{"arch": "resnet", "model": "image classifier", "dataset": "photos of plants, animals and fungi (iNaturalist)", "train_examples": 155796, "image_size": 32, "crop_scale_min": 0.5, "horizontal_flip": true, "translate": 0.06, "targets": ["family"], "num_classes": 181, "norm": "layernorm", "activation": "relu", "depths": [4, 7, 4], "kernel_size": 3, "stem": "single", "avg_pool_shortcut": true, "widths": [64, 128, 256], "mixing": "mixup", "label_smoothing": 0.1, "loss": "cross_entropy", "init": "torch_default", "residual_init": "zero_last", "optimizer": "adamw", "lr": 0.0027, "beta1": 0.9, "beta2": 0.999, "eps": 1e-08, "ema_decay": 0.995, "steps": 8100, "batch_size": 128, "epochs": 6.7, "lr_schedule": "constant", "warmup_steps": 240, "weight_decay": 0.05}
Rows from block 10 of a small image classifier, named by matrix and row number. Rows with one number belong to one channel. Each number is 500 + 50 x the weight over its row's rms, rounded and kept within 0 to 999. All counts start at 0. Numbers have three digits each. After the name is the row's rms in percent of the matrix's.
Before each channel's rows are labels from the 100 images, of 14976, where the channel reaches its highest value: "strongest on" is what is common among them. Only what is clearly more common there than usual is listed. The data: photos of plants, animals and fungi (iNaturalist).
# convs0: first 3x3 conv (model.blocks.10.convs.0.weight, 128x128x3x3, each kernel summed), inputs 64-127
# convs1: second 3x3 conv (model.blocks.10.convs.1.weight, 128x128x3x3, transposed, each kernel summed), outputs 64-127

strongest on: phylum Arthropoda; class Insecta; order Lepidoptera
convs0.101 079:509517598497490580509435432354483558478582506530436470529507531535473532540483536501538600489550445478491522517398397475364517371526399529499563520529503500461497519474443478506430555462508521
convs1.101 074:518454512450521474385477498521522489540515585562443488479523483519555431463471484512562456557437380559516435526553502450537477517538525505507430504615540504412527510537460403571428549454536555

strongest on: class Aves; order Passeriformes
convs0.58 064:539496570492473420484499575577448557514449401511526506399484541516464473523416455550501477526418478447433420531466488506570500492402524573454518416438450566555428386569484507555486486544421428
convs1.58 137:464545406523441493551489424526484505446409449420455474438522434484436506512532410455478482485523488467443555488419516416406417509415527440443481480425415478479490452535448532491602455396502475

strongest on: phylum Arthropoda; class Insecta
convs0.23 090:459538476489462537486427458511385496485448538516494417610594524470567515504540450597538542468497433594464537444535459533502507410506492486424613585491523550543530517460559480478500427433555493
convs1.23 099:558548631407576514503538528472505445486514510521523474466602466498571497491507538502588469479473479553502403472450488515493450428555553541459387549460508565496400490474517611485433548435507431

strongest on: class Aves
convs0.110 091:560484523507549516503527524552543503489546578503560548526546537552537533565518585584536549560478570553505578541582568501506577556540567595556540554546552550585522554544536522506548526524558534
convs1.110 042:427553442528580442459484506499492516382502529506455491512544496603474478436549510523505467394519559485487504573402349476476338502504509390618448603499500463474460511515487527513513579620480513

strongest on: order Passeriformes
convs0.12 081:521503557498499530484465589512537538511397459541561461488492572562501525404461525425471413506394510466384476520434370467527403496457574502406520464533468446525430462487547461525428478522450543
convs1.12 089:496459451405512482498534444514559485463485574507485462490464505398447494452494469476405463531468481427538622524508462482381568509498486430396493432480453475395445465464482496504482457462448469

strongest on: phylum Arthropoda; class Insecta; order Lepidoptera
convs0.52 105:490480563470471443484506465561506522499438538466468532531603531564446487396410497413471521391479447446495544469507565484446493509495473505412552438548444532464424522372397451504509502416473472
convs1.52 128:517483391506459468599516441508468456438436480437479482511643468493449449521455426457590416488538581542367563451486406467431443386461484417460500555423434527507627494590436443467466529481457553

strongest on: order Passeriformes
convs0.72 082:488494591492509491486487575510515476492490457427532588449471409478476514489511491596519536545467509484462445525515336514431611583492476490439486433466490447534423474492575536525357430443566415
convs1.72 117:467465551395495488479473454502503484472464484465529539496474444454430482447427475499440532493471448475479558486467501463473401408466520450465535495483538513480521464537458523543451586517443427

strongest on: class Insecta; order Lepidoptera
convs0.8 088:439409428518488439487480478533502516485413485527465501518657449453410501417479464531518463516550510461512492529471536449653471454426473443593505502490467605448520477550464436495443429534479448
convs1.8 126:520523476590437498452517443512475491531441425453418470426516468472525514530500450511514491475550544494394418502454582435508514530422579470509605426414444439489523493412445521565380488528545469

strongest on: order Lepidoptera
convs0.44 067:540570545504513579510484447479467550521468559526513549538568543418502575532541535512515637476563572531495479491518523474566481580504504428562545573480532557382476501541504537543490585496501475
convs1.44 083:570521508620544534391553507479545473448510518505537542582449493413460534510574498514563555451490533464592484492533419534558487510509513507562583407473531584540510496514509456505401648489512515

strongest on: kingdom Plantae; phylum Tracheophyta; class Magnoliopsida
convs0.70 080:534516506503568491513543473487606561516474534521550618527436482552499427462505513484507429540411549509547503579513628348453515509473545564528519500571477536463522516462462591500544460498326398
convs1.70 090:410514478500507491567410475510541492520449460434609523451406457577518522496522445513530405478521486510400455469472504488622516647438513468545498516443417473519498491558465556475452553559482582

strongest on: order Passeriformes
convs0.50 064:479546579482442444497525550561460512493493507551506487436440511478507485528439467557536488545472485465464402523467507602547490510435545518476492467497506493540450382583530558520465506564353483
convs1.50 137:471537432467431499557482446499459471495439410431402493463541421474481484500516445422415470458507473461500569482451508450423407492445529447498455512441446443520437462439432521456578426439465450

strongest on: class Insecta; phylum Arthropoda; order Lepidoptera
convs0.34 071:394464530491525451504389423393530445497555452442528485563525448463503502558458514521533512525448382495565541468493538416369533351545484483485442540507511482528448422555473489558555505495551497
convs1.34 088:534473578524525542411501565496572512471533546614464454479463543525596459417556581532536500601479476568565413490558503513432513534574519505550501495549543502463537545493539464514450473475615555

strongest on: phylum Arthropoda; class Insecta; order Lepidoptera
convs0.27 088:553554551491480511516566538490479521577413548523473589548481499489531579481549554466549511513495580541529500521528571517465486512541458540543513537485559469462534431523465526525431554579429409
convs1.27 089:527498445565529514357513554521577564438523549479453509555486555528472530466400465550572462477471485579561481493527408551413528445521537492547408412470453598545460456499508397518443439557494491

strongest on: class Aves; order Passeriformes
convs0.46 078:522549458510550488509489501538473552476530570526478563449600528572493496565451542476472532484499421385400551481466500482517519529445502482473544539502521528564486451420498546526488536479561504
convs1.46 094:460455503603603452519503463474503553482540500509539518383448493504584487385437561462567454510421483439502554501512456512528479482474436519482538566528546431414465498427454471541618487587450518

strongest on: class Insecta; phylum Arthropoda; order Lepidoptera
convs0.106 102:493432365506494432485590550513455548523460432440449489518617436458463532478492409548539500487505523440474524527457451511532475478493515419495512487462543514491497519507502467492510528512490472
convs1.106 163:552490411542428486550588431517496485530437455431537493429611488545420480516526439469629451476524640398432449464439498434438509441422493447483557525456411428449464509511428527536421478518541530

strongest on: order Lepidoptera
convs0.96 065:374565469511477428504408425501532497522498484585464436446393402476527432553424431493483512527535509448468499576472501461540514482473574508515469491514433516460483586515406423621561449506481499
convs1.96 112:508467536562481486406473481467456475472492509500537511486499508584429516434401479475468518537472444500490482511508435473506498496494541455486564450480472455449506448619488535554513598444501511

strongest on: class Aves; order Passeriformes
convs0.108 083:588561512514472501494572539561535508493371500523470474409504512537407437554487494479449532461533464415435530389482358547464486497562550485380558493519465567546524440376505529539466504511449519
convs1.108 073:502502566511428474487460547475446523517504507476446565478457437529429585457438511549554554563549537551472487431405435512512462549471419478490506516439475450570506540512533571536613534554530527

strongest on: order Lepidoptera; family: Nymphalidae
convs0.88 094:422612577500434482521481347489458494565537586499523482474399563481505620486496579492484436473569514568454509502587539472418451574480491492439399531536494481499587520426507521517518535431560513
convs1.88 114:593488521574520528382521554465572524364501469503612484544441433535527498462410484525559544453491516594594496495512470537468426563546492479479514405526558519477462551491531491574360542498522551

strongest on: order Lepidoptera
convs0.100 095:536485489482403482519544493423406516501510456499552519521503546529516490528507504599516386478449498539471544534436511453422500388483654535492530552503428491540426549511571424514469528527628549
convs1.100 132:526497446498592523505562571498529503544547576562646539582461524533501503487528533553549503451480518528607505530574451561491423557568454560604493524546506569542529519636552543602447544471517574

strongest on: phylum Arthropoda; class Insecta; order Lepidoptera
convs0.77 126:459533615499515493491501437471505544469497489499443567480528522583474507514537492471478501435492490465495518437491459485520498501503407576420526556546514464461533519446523536479389455520494606
convs1.77 128:463487552391536520370539502445561521368522507518489618507590470572468519482500522522470550553523506508468415521519572507495495499516570493482436399460503529526518516457510493578483543498501336

strongest on: class Insecta; order Lepidoptera
convs0.7 080:534586589509492526515484542521570530547494436558552501512500499496571477500556459474511424544485552512488461525479515460487505527486481440589427414453465593491421539450491454518518427480423333
convs1.7 119:470509420557600558425486504530483494556524528529569555566475546517512525488515548537478482475485581569531466511570402566553594531556558500641533480514415554546489494487510542542436552564483490

strongest on: order Charadriiformes
convs0.28 078:568396408512561527488508485561548461464493503544474471591583486460418512445515561501500483483421549535481513492494538525579596506426442460575515476408445538379478505550538473482483530488501552
convs1.28 140:581549545575496489418512525515435546491540470551457570567482518488523571591583550534514539552573469479511476561500559485486498485492626525545508436463531458544487526528554575567348521485578532

strongest on: phylum Arthropoda; class Insecta; order Lepidoptera
convs0.107 077:484487418463512513479526567547508531532469510426476540495600482515504511533539491486529462463590512499487555524496430539529439438582532490548528592542433488529474524471490515530500423483493451
convs1.107 151:457495380524446446611501481510489475422434481404512510462683460556483462470490472510564358462493522469483530411450426492449471505442460494485403542465428498511447457450444516435457473444471517

strongest on: phylum Arthropoda; class Insecta; order Lepidoptera
convs0.69 090:549533578503560540513552504510565545492525592497549534534533555525522596518544571553549546552503561541537539591516553513500533481547577624539557504531539526583545547556514531533593502531530498
convs1.69 067:480605496514533502344525544512531485472525532536459553531502395469517519483447505496530513556485441491449507501519504499499473458520442499470465501545498522469525517458488586599445502451539438

strongest on: order Lepidoptera
convs0.14 061:540453470501484531509443526516458573517471490535522531479504576470484546473603516587498555504581519554451524518537497528580523538506567476482540429455509512481576456408552433536388621543490449
convs1.14 088:539531476636425522373499499467527490518479440492553592495563551405583561516604482489440575497499448521540455485514491476473510565481563480509665393515500435540435517494507496531396582428546455

strongest on: order: Lepidoptera; class Magnoliopsida; kingdom Plantae; phylum Tracheophyta
convs0.35 099:508419589492500500466501463548491507538422494469438419555556600540486521498518525494486479391468499544468507454519440494455498541468460509401559515542419506454622420479482466541431487443467559
convs1.35 124:447535701329479509495424539486484512515530512558504474451657495475465503510457535510395530449506486439499496566458522451461477452529403461434563552490418410463526472476548439402531457480464458

strongest on: order Charadriiformes
convs0.66 081:485466520478505538479553510585453550529505560457560503517582580533422577385524513469489567515535513460551550536507556516514542524459510501476581445525512444443527460448497440485417597395553502
convs1.66 123:531541377516495472554499469462492482478517464539512573422529503450448540556524548524610553545562552495500551548464458444430480457483555503544642509463468407540481466585563572560480547477600517

strongest on: phylum Chordata; class Aves
convs0.119 091:518473419512497438496526442522564496441467549529457543463467370545479459405399478568518537495447520474483522535450543399544496531480569530485529446534581452584497529496474515518548518524454531
convs1.119 112:490482482618507459463460418501454469517466470458426541473530478536441463481459449470444502482459393480477477529417527455518426536462375467471556460454509519463391484499440621550496549534461426

strongest on: order Charadriiformes
convs0.97 077:419482491498499493527510433530537474484517584569541501592470558439413605524515452420515429459559505542406491450593559465443553577532429557539452484536501529470580492553443503462545579499513534
convs1.97 122:564535496577506564353491510471496520483512463502490584474458425522557484489409499510512523516452447533517500460483596497495429522535590508481428402483539471531497509566507481562438537421476577

strongest on: order Charadriiformes; family: Laridae; text has "gull"
convs0.103 107:488487544506521415496390430519493466476476535566500493429448443546398546404437483479501412447489385509531542425564482432546559503449520566460513476575534447513632511550478559573492509556453547
convs1.103 123:514482398508516471525513519505506525421535514556480564507420451484556501543470567505472492490540474534600538535463575488421465557532518549516539497581537465489341455340545452562395601501540470

strongest on: order Passeriformes
convs0.123 083:489487526510550494507544507559487517536552563538392376492457522539370431571512465475447452480560563377402496555421531582518461518469496504529506501466449545439392411402574458409484521467516477
convs1.123 106:514435485590505504433565541420489515375532539597493554526374504520553547466549581526559529478490509554556521485510510501608438511540564532466439539535479467497584506501553578610663452504571547

strongest on: class Aves; order Charadriiformes
convs0.2 102:500470497479510471501489453594500501415585525508498483502518508514417598477518563550587551458529542447487516485554601507552576557517503537600532534462480520456462473516471314478575582416518570
convs1.2 185:566553479549512481471553534470489523496557465560510581499448519484470547566537554543556569489566519530529516505495562488402422476516590555552523473450507539553554497631577598549453551484563581

strongest on: phylum Chordata; class Aves
convs0.43 088:571446550505487361486486511525540573438489474493521485521459436522489508447385493488478532422475512494399600479509486438532537636486645538432512433543505526551500503426460357549481545561445439
convs1.43 118:539489493587505499393535476464511488433483543483514474515516404550420491479481458477466481520469414463576469476498499452430361637470499480438504437476521535481469533502472610582479537552452530