From a checkpoint of a small image classifier.
Training: adamw at rate 0.0027, 8100 steps, batches of 128, held-out accuracy 31%.
Rows from block 7 of a small image classifier, named by matrix and row number. Rows with one number belong to one channel. Each number is 128 + 32 x the weight over its row's rms, rounded and kept within 0 to 255. All counts start at 0. Numbers have three digits each. After the name is the row's rms in percent of the matrix's.
After each channel's rows are labels from the 100 images, of 14976, where the channel reaches its highest value: "patch colour" is the nearest of a few named colours to the mean colour under the peak. Only what is clearly more common there than usual is listed. The data: photos of plants, animals and fungi (iNaturalist). In brackets: how many of the 100.
# convs0: first 3x3 conv (model.blocks.7.convs.0.weight, 128x128x3x3, each kernel summed), inputs 0-63
# convs1: second 3x3 conv (model.blocks.7.convs.1.weight, 128x128x3x3, transposed, each kernel summed), outputs 0-63

convs0.82 110:114154110179153058156137125154138049129133158102143119111094114127108132161090147148112137120056088050124129100168165146107103136135175166148157177135168099136131128111101068062147217140118171
convs1.82 144:146117136129035088125022143137131119141134137024135119149123151214129125136136111138123231085146126132132120131243133136163136106126132116121143136138110131123200140126121118126127146162243122
patch colour: yellow (60)

convs0.6 089:067099120109145180114096160152132143095108132140132097098179115125167073088129111097136073099128101188128148126143140139112106123059091056082084114115087114161104092121150133104148061132148165
convs1.6 089:144163127117039211116049120145118140123126105068105078165060094157115116114118158145152165076072118100118131148152139174114131131125145153116094092107060131147076105111090110111120154079174092
patch colour: orange (32); red (25)

convs0.11 106:086147145091121222134106125141177119148153148123111138112162132123073127080153136139196109096156110219183181146135107157148156133110078120168090109137121086144100113161185107176160076154123178
convs1.11 117:151144136121016207150037131143122111136124139024118122130080120159117083142127097126139200145115094121111102144215129110122105101112119151141094103130087114131106111118089123154111127102215124
patch colour: black (51)

convs0.84 114:093095124099152158151092112154129144167154096149169144104182176135129184130154136167145093143152166153175178134138134138075205153113108057123135085096068116143098115165151154086162149179146147
convs1.84 106:120199131133066163133079113156126154138145145052130069175072115193131132110133141187123188126122091131091156167191201157133111090141157148122108135154076128179071118143115125151107134176184126
patch colour: black (32)

convs0.29 082:182165172092112153084144154058137172109121146130122124165120139144196071130149098106140159143168111131109065137118096098168125136154099127159086155166136187085155151090162158208107060103101089
convs1.29 118:126109117120001140122001121117129125127126126000126121099127125174127129120124129121112212136130109128106124126247115115122135118139115145138121123124144125124129129118098116127123127118239136
patch colour: brown (57)

convs0.36 079:125099117129126105183171114115149135150116153134220175098096126128095169093138135143124099138144134087185152098121166157099209140092122106066115098156037137122120123069076120063138110155117149
convs1.36 091:109134142144066078140058135159117112166149131041125119132102112182124147134131131123090208122115111127094134130234097126163122091124099103115126109123116127078158177124126118117144137164236117
patch colour: black (52)

convs0.5 112:111166103165151057140137121142125133117129142130146131127114103122111202161094138126107135129067094060099122153184146127107144138119159176133170149101154082205147151116121128061105227100148160
convs1.5 126:130128130125035079122023122127132133128125136026157102161123131210131124134131157128124232078118120112146117116231132148148121087129127103129132130127110120117170139109125113127124125159240121
patch colour: grey (82)

convs0.54 078:142175129150136086187151126178184102160106154128223150128073138141104087115097099151105139117086128062103155119110195164115147112099187156131116159120136087076124156172111133087162121173109181
convs1.54 124:135129141120031114114023128136148140139152120013130151133161109179113130144136113130122223084145118131128133107255118134128158141138124132138115147145145142125184134123113133141130134157248128
patch colour: black (26)

convs0.22 099:106088144127122175143099111166082109160133136146145164085152146128118110110124164165115114105143193206190144091122158165097117118066098102103114179174146087139107128158159117102161076167126146
convs1.22 070:109110118091062183110082145119098114129147104063129125108153120161119078113106152102132149116097163134138121109191090095111133119085079108123160112115133113109110131095094078162142144163173124
patch colour: yellow (42); pink (29)

convs0.48 091:128096146144117156136129078174107116177144122185146180106137146141132108117124158183134126115153178157185116082110163146137117136101101097040107166159083109132132139129151126140164070151134179
convs1.48 090:100106101126060138120062138088086120123127117070124134090156125160105123122080181093118165102123152161108099115176089157110118117102094082079126092105099127067108136087122088103117149177180116
patch colour: pink (47); white (26)

convs0.56 075:082110063145138117175093077143102136145132097165147123121153136110123207100119179129111107179132199147129179112126173146092146129133118070142122103065109155142100114206160158095118176149147104
convs1.56 065:067115122073112177119113096138154163120119114117181088208116101132115120121137095101081134031143061104134156111146122100151073080067079128119111120112102105173124157078124094104147084128143142
patch colour: brown (64)

convs0.46 097:152157120127153055141139110131151121116148169095094122139123093138119123182077120122150174111079082064092096137141121096155102137143144167114166163140134143172178176080075118118136189118147164
convs1.46 133:118133113130022092127014131115120127119129115001130111142138122189123123123130099129113237079119112121118124131243127122132140113121156117125129132133126115123164135154074145134132111149229124
patch colour: pink (40)

convs0.108 108:110122113164148165146125113152124138152146092169119139116167177122123231135127175124134099146147199144131176159151158143094186155153124086154124091123106169172108098181136148083137199164143114
convs1.108 035:137132139150074115122092129121140121131130133002169130131139186143127137133101099141127212145134163139165153150214135144141163113140085138108105131103122123143150148113146123072158223138203130
patch colour: pink (28)

convs0.12 081:081101071148139127143092119112089061102177075115105120162196147118112136126131138132093109206130170142130178104127133128046134135084092105160090112064107146124091082179153139100146140155128105
convs1.12 091:117159139164098084143099099154130204099127140085099148179110116149122139157169128131168168046149160154046141158176181168130131155142133137132167125145123137133109104110164117088089132194171129
patch colour: brown (67)

convs0.89 104:084116085118149091148084104075112074113168085118092094134184113075085130127082140151078106159112145064137185110134135137068096145092112082147109121076117131109083076157112134053158157099139112
convs1.89 168:158167155143116101189110152188162177153156151101151141172164126171147148158186174170161170125160158144126145173169167145162163121166168142137156160180134155122154169115157146145157167163171135
patch colour: brown (62)

convs0.44 112:131151128180146078166149152193167102160096151140209158134095138139128139126134144172097106126087172072130165115133170176120147073129207142132157138135127150066115118138052078055149188146147171
convs1.44 112:146144144127013140120017139136138110124137134014112142122130119181139109116151099126118221101139122129125129126247120100133100114133120146117113120136154134131169126131106116157142114127237124
patch colour: black (95)

convs0.73 087:173134189118099136101165171069146154138131156114120129151115132146188126120160112128206190130140065120130075165119082117179185124168123140129082110191119128123179163119163156237093082120123133
convs1.73 159:120117132119008137121008127126130144131131126000134126113119129180125135135125122126138219142124117136127123122247124123122129105118126144131129120121126133126128128135103127121127128146230128
patch colour: brown (71); black (26)

convs0.23 089:088112092124137134151101098144125134135159115156128131110173170121125198120123185131133093159126203132157201124132159130079167147136110079165122077103096145148094101176138164079127183163134119
convs1.23 035:113123141130113060123114186111149107115131128113085131137131143153124123124145181118110162098135142093159117122180099115150094104108109116066092135136128135109187157142136138168109085124179119
patch colour: brown (70)

convs0.16 113:130092111170147090178162123181148074162139128114147118105123152130072100147126193151096170098094205074130160110155143166098085126149173144098119132103081119119138106150075075080142214149114149
convs1.16 061:132163136144104077131097158149112115149124137060087143125153193092132145130080104144178152093105160138123166125163138154138169186161144138123124105127149151150081172124133112167125171117151110
patch colour: brown (56)

convs0.96 063:093180096125145129143113122140131104144093140148234143130104155123132098106120143105097067146125191119160197086149173122096184142093141083121141029120138152114094085132105134028110109150145145
convs1.96 069:117149142134047123143048141096166102131137132035074106128116125164144133147151168111095201113117118102099133105243084108168102103146119134130141114110189149106159102119116117149113126160235124
patch colour: white (74)

convs0.61 113:061088136089155212120117136128146141138134118188100122104174126123111110084152134130180097102114100192173205158188116141135142126080092089159096117132125108169090107112148116135149098156212175
convs1.61 126:150177126116033202132037123145130128136125127046120096155086134186133106139148155155156185138096068121138128138177160151127113086143142177124109112128056126140085115136069116150119114123197107
patch colour: brown (52); black (37)

convs0.13 095:145166153140150080104171146111102188172110088151197189129109100133136163137147133121162164090149122077118152158160161118141192125136122182106140127106164125150140151100133148135113130134163123
convs1.13 121:121143137137024101130028126136144160151119130017133129134127131200120137131138129133122228139114132126138136127245130128128144117125117127135128121128138131141140119139126144148133139179246122
patch colour: grey (89)

convs0.24 061:117106108136132130169114073080128082091142096132105138130126161122119139113137156137090091161136184148118182106140169143108106153138094055096114127098116138127096082112088093090140184168138076
convs1.24 072:139134135174102102120106137137120135108144148081162136091136135146129158113122205105142171150121181144127108145185133096137119104105082118134145166127222172137168152229123094079116149152175154
patch colour: white (91)

convs0.93 090:141117149143120247116132145096134113100095156132091127139119151154115138064162108089106110134127094175116091160118100115177090107119119093115073092189117122145126053114176107157083103119122043
convs1.93 090:165071123113014222108064106123114093127115159038120098092137141125095147107094142117129179199110158138153115108196065113114095189158102124119133127139126115105097103113134120100102151123195105
patch colour: brown (66)

convs0.124 084:119180152160143134125127177172134046135114180118155136123107113144166076142078123156112114144093124098099128102097179143153082094179179166141097172192195126063151127114131086085161150122110195
convs1.124 139:137141140131031134137046128146135115138144134000124123146116141190142129125128118134148238116139146133137132131255138134149143094140134134131152142152138131131187117142107154122120132173240138
patch colour: orange (57); yellow (27)

convs0.31 098:101127117133142088145116119165146059114166081077091068149079110114121079089138069133123138179086082102116130122071080154113110112124116092159075110079154147082116083185122105184126088084086176
convs1.31 150:116173110131053091144057104169109116102142117055123094137135097171117110160162159134160216064118171097069122134215156136092157115112121089151161102150120131120150133123100086128110112158215091
patch colour: black (59)

convs0.26 093:103114086147158141149116107134133122138139092152113133116166176120121219129117171112131084165153186142120175136175143123084185148146125101155123076102093178171110097194132140086109205159161105
convs1.26 068:119148124128093082142115133122120156124124127069215101167201139171138103105121141142131193129135128119152143143194066099147136167129072139129153145112158070139139106129123137105156120142188120
patch colour: pink (63)

convs0.97 102:109139131192113048139143132161118169162089135127218195093093129144123201126142134145121090065095130095146148179171213129127184118119148194144152127119147139146115164088119133085135171131106135
convs1.97 131:129116138128041087130024127128152143150128125026148129132127125210130128121140109137110227106134107134115124118255131105130120106122118123138128117113154131158167142120129129126127129154250114
patch colour: brown (50)

convs0.114 072:103098080112141140153119087108139113149145120155125124094147149126116190102146154116126089159140156122164166128150158146095167143142093064159119062089091148171098101175147143090109181149142099
convs1.114 049:129130119079059161129072124111147111127133107051104117127115096153128117122128085128120192123115074107076058112187097091134085168123080118112099118126092123124117118105101086121095192126199113
patch colour: brown (56); black (43)

convs0.40 093:166158149111120187100139160094128164128116136117151133156124140139196065129141082080133182146156115157085064102118119090150111132139102098122109129155149141083174176086175146197101044075097047
convs1.40 108:126094121115021153108024115096122113145133128000102135097125138159129133113125143105113203156137087128128129115248116109127129113130094147136120124136135112140129132123109097117111125140227150
patch colour: brown (77)

convs0.116 107:109073138100097227159111102130145103139127135129154145129133176127060125062183147156140113103141138225191178151112153146139159120078144134128113109160120097117119111170230100122145061183087126
convs1.116 106:162125119111049238148032121130110099143134085032101113076083129156120143118110122116120186124118089097122123112220103105155113098127076161118137120120125117124123130183126113131133125140213117
patch colour: pink (28)

convs0.121 098:108107140123110155146115111140088096173150120132178185130134148131133084129128161169111117113151182159172150050099167137097132137047122106080142143172119102117098132134123116079162048164127171
convs1.121 094:120121118113064140121072136138080112143130123077152136085129151182110128133097175104141203107108140137162153117201096113140133107100086125115139114115107154060141165107087088162115150159212132
patch colour: pink (60)

convs0.98 072:116089120144126138168108075146125114165127116165193124113139141130130190085137148129132076137132156104136185144163205146119252149156106121145103095126116147148129095171157154134112111211136082
convs1.98 081:127129136140071158133084134144131131167149131029145140129101071182132130139127128145136209124129118161178156125253150079131140081144120133124155128126131141161142151170126107146140101111222128
patch colour: black (59)

convs0.2 078:106125101126144166144114108135129169139118099151170148112166165109129211113139168144117044137142166142166175149129191115097218131128110107142149052109105154148060111132141174037128153153131120
convs1.2 059:155131140091059121133046147135154109152121132027115134133114105178128141143156121119078214142122152113125103111234130137164127083141089077136168128131121130170193152114151109113142139115232115
patch colour: black (50)

convs0.99 101:107092125134100184156083055157178085162120122146141132067123159124129086054177152170128081094121168172156178132126152159104175115119088074126111141145114112136091087151149118108151068184101109
convs1.99 089:154076135139062241131063118140112127153158106066116103083098130155136136115113151123097166120145103119134115114216083076144119096130069146124138144102154124112203122134132097157129117103214116
patch colour: black (97)

convs0.9 123:111162108143170095124120126119092178120140098137090144058136106114132208138124130102120109085107119121078136194156143122124167154143088178147125135097167101210117155093144180062106190106137109
convs1.9 142:127128129114052106121046127122126151096126128033193094160119134217131127124099170129135226120093138115164110105225142171125126071104104113155131130134146113122145119118132133104122118142223143
patch colour: grey (78)

convs0.125 084:075106075126125169176087112114104097139149105137119135088129157116128144100109122145101105135127187162124145090080163130051087162084135058118197078103107070120097095170120177087167123160111107
convs1.125 091:134134150144141079149137098079150095107157130130077165095104136148132141179153105162147153125159125129126111138164182097162091158160175111089121165151148165145204186188191187148152118153139165
patch colour: cyan (73)

convs0.102 118:112147109144166140136134114129121146143132098145106134090155125108128220145117140108137102116126146138111156197173138133100196147157097127144109092104137122219100144144142156063097211122135119
convs1.102 105:125143133107055113133044111142128149093119137036202112168129140205139120136112171126128208107101100098151129104208125153112133073110101142151118130127140116129126108105121121115136114134208145
patch colour: grey (86)

convs0.68 088:175162187126100113118184149072172143147147138121136152140130157137184143152177082135203196124154106113136115155111055137167187161165131147158144107163141126082201160134156106220128073149124154
convs1.68 161:118120131124006128128019132128133148133136138000142144124137129189124129133132138137134221145137122133134129131251128124130132109123126144136132123124144130127141149134111133122140128160236138
patch colour: grey (80)

convs0.63 124:109117108136144157149112114148130136149154109165151140109195171123134205142133181136135099148145196148136187141145166145100180160146117097167136090116115151165106113179146151085139185167148119
convs1.63 016:101149133150094254133126200118130148129132133148125127160124123136131137127131195105127085125134113117121121131102162145148139069085140131106128129128095112141104152156128138101144115121117122
patch colour: cyan (46)

convs0.20 083:116139079166167094172114113175170076140116125114118124114126112110094150118074143123091122120079126106166159085122137151061084100077199160162120150069149150140102077183084095098128190134112147
convs1.20 100:132129122095044116133053128104105144136152139015136136110158135195144116134129113114092223111156150148144137110226146141140122144118138112140138116148123116167196154110136100113144130197212115
patch colour: black (56)

convs0.81 123:187148166121112178107141166039142158108111161128106131170124130140176080140160101061144124155169097162120057128099076111162105124122110141125117130174144164096143150110136134206075066110115090
convs1.81 151:104115123121000163121017125100113105114103119031130114110143116149120106111120118094104179134105104103134101108200101115111108146112106127116105089103099118091085107092072112123100122119207113
patch colour: brown (65)

convs0.1 116:142119140141143125157108154157162035150127154118161133165110134129121045157102115165098097161091095088119138084108146160115105093086207143140144170173151132043111104141104058096171155149136188
convs1.1 165:133126128134020131129020116138112113132133130023122138143116133195137135123134093130133230114156149136130125131246128118157137116139131126139156144149133132112208132143103143133137119162236149
patch colour: pink (54); white (45)

convs0.4 086:113092152153125194161115132177112106151105135162140129108159154131158135088137165148134089127164158194196141085119170167100139102120112073077114147171089113158087131158147111093141119173125170
convs1.4 090:096132090132065165105086132059064094133106119089135117132116088154115102097072173091117147057111121117078127098175111125108156130096116086107126110097084105077086185056092073109101126164165091
patch colour: pink (65)

convs0.92 064:078087083174132164161112103129131123147128118148090124080110141119106186080108164108121090114128213147136161108143122128115144143126109088173106091127111178126123057139121103088092163160116062
convs1.92 057:127151120114103135160105111140142128121129129044105110091114098109133132120162141170144170114135085139074102123188133164151134094179110145146152122121145105140116102144124105025114184159151105
patch colour: brown (58)

convs0.27 050:100112080125144135170123092125087160119103081184092112096115109123126152127081177087082080167134116135176111143148124121118097110136119122153110113100125172140107127152100159088069136172149075
convs1.27 078:105163099145064124144056120143127181141142119035174116174152075166137152064110157156143218079142154158139111125198151162132140154100143102146096117126142147161142118141110133124153092133199110
patch colour: pink (36)

convs0.106 065:124119102122168093155112120108116040129120140125081159154165160111088224179113146109119092164091147099122140135190142137120162125119178151130190146104143137190109103135139091086098205159121146
convs1.106 082:142136107110040116128062152124136111153125125037108125103176138192135119140171130148137222102132111132140123128220124173147116076131131089125111144151085110096156158086099105101114165131222108
patch colour: pink (54)

convs0.104 058:118097137105143115115151109096126125156120091187187173103183107130164137155112122151207132129181129124162116162132099123140193131153067076143105115105115158126141141107165130168138091163182082
convs1.104 075:132145129091054131132064119147094161159134145038118151110151135164126116139098143163139202125125109147110132125236140140153109081128096151145151130140160145176127124159147160131175162174215154
patch colour: grey (87)

convs0.66 111:119089114187131118151159131162131086170133126154165132123104150128095097131128152168094159084103183082131149121158150157099112112169160133059123107105093113104156103155084085070152207143132157
convs1.66 065:127130148157095132142096166145125136172124159086122179137101159123155162138109113124146159142147190156110103112191127124146124123144126214133135122134155159165120170139156155162128147093173153
patch colour: brown (51)

convs0.28 116:107166106170151048148127116141125115118133146130157117118123100115100196168087156121103132123059110057106135141182156129102133135129173158129184150097147088194123145142111124053103229115144158
convs1.28 124:131128131126037073124029122130136139127124135029152113167126137216126117128135162132133235077117121114151109122232131153143119089130128104125132127128102118115159141103127103128117124149241112
patch colour: grey (81)

convs0.103 087:184141175089114110099155140105130166117117141115121115156114106155158087151131077107170192135145073110092071158117096095189132111186129162136091164154134182085199188099156149232089076111111119
convs1.103 143:125110122124000118124007124128133132120131130000138117126123125183127132116126125127124222140138110134120128123245130124124137113132131136129131129132142125142142130131102128136129115131235132
patch colour: grey (84)

convs0.0 115:101093110131147156144110113157113164142135092159142138108188160119133211117119168130132084146144186158116174152143159142099177155142115111157108110093115152188112107175133166079139171159142112
convs1.0 054:126136128155073190147087147124136165138137121054182125179130129158151110143133142106153193148122168114158114118189176169119121123120214107135153137140105120153158166129144149128114085171195135
patch colour: yellow (32); orange (27)

convs0.14 066:122047108147120142139098081132102095155135132116139125099120147120134176110135130143181096169138191121177146122124137121080175147149080037144157063123061155146103108131128116105126170187112072
convs1.14 076:150159158136121158145123161161184156128165188083183169125158175145146115093186150154138164191134154141124166161187139159148155149174153166138156146155156064148131143126140160119131112120155153
patch colour: pink (37)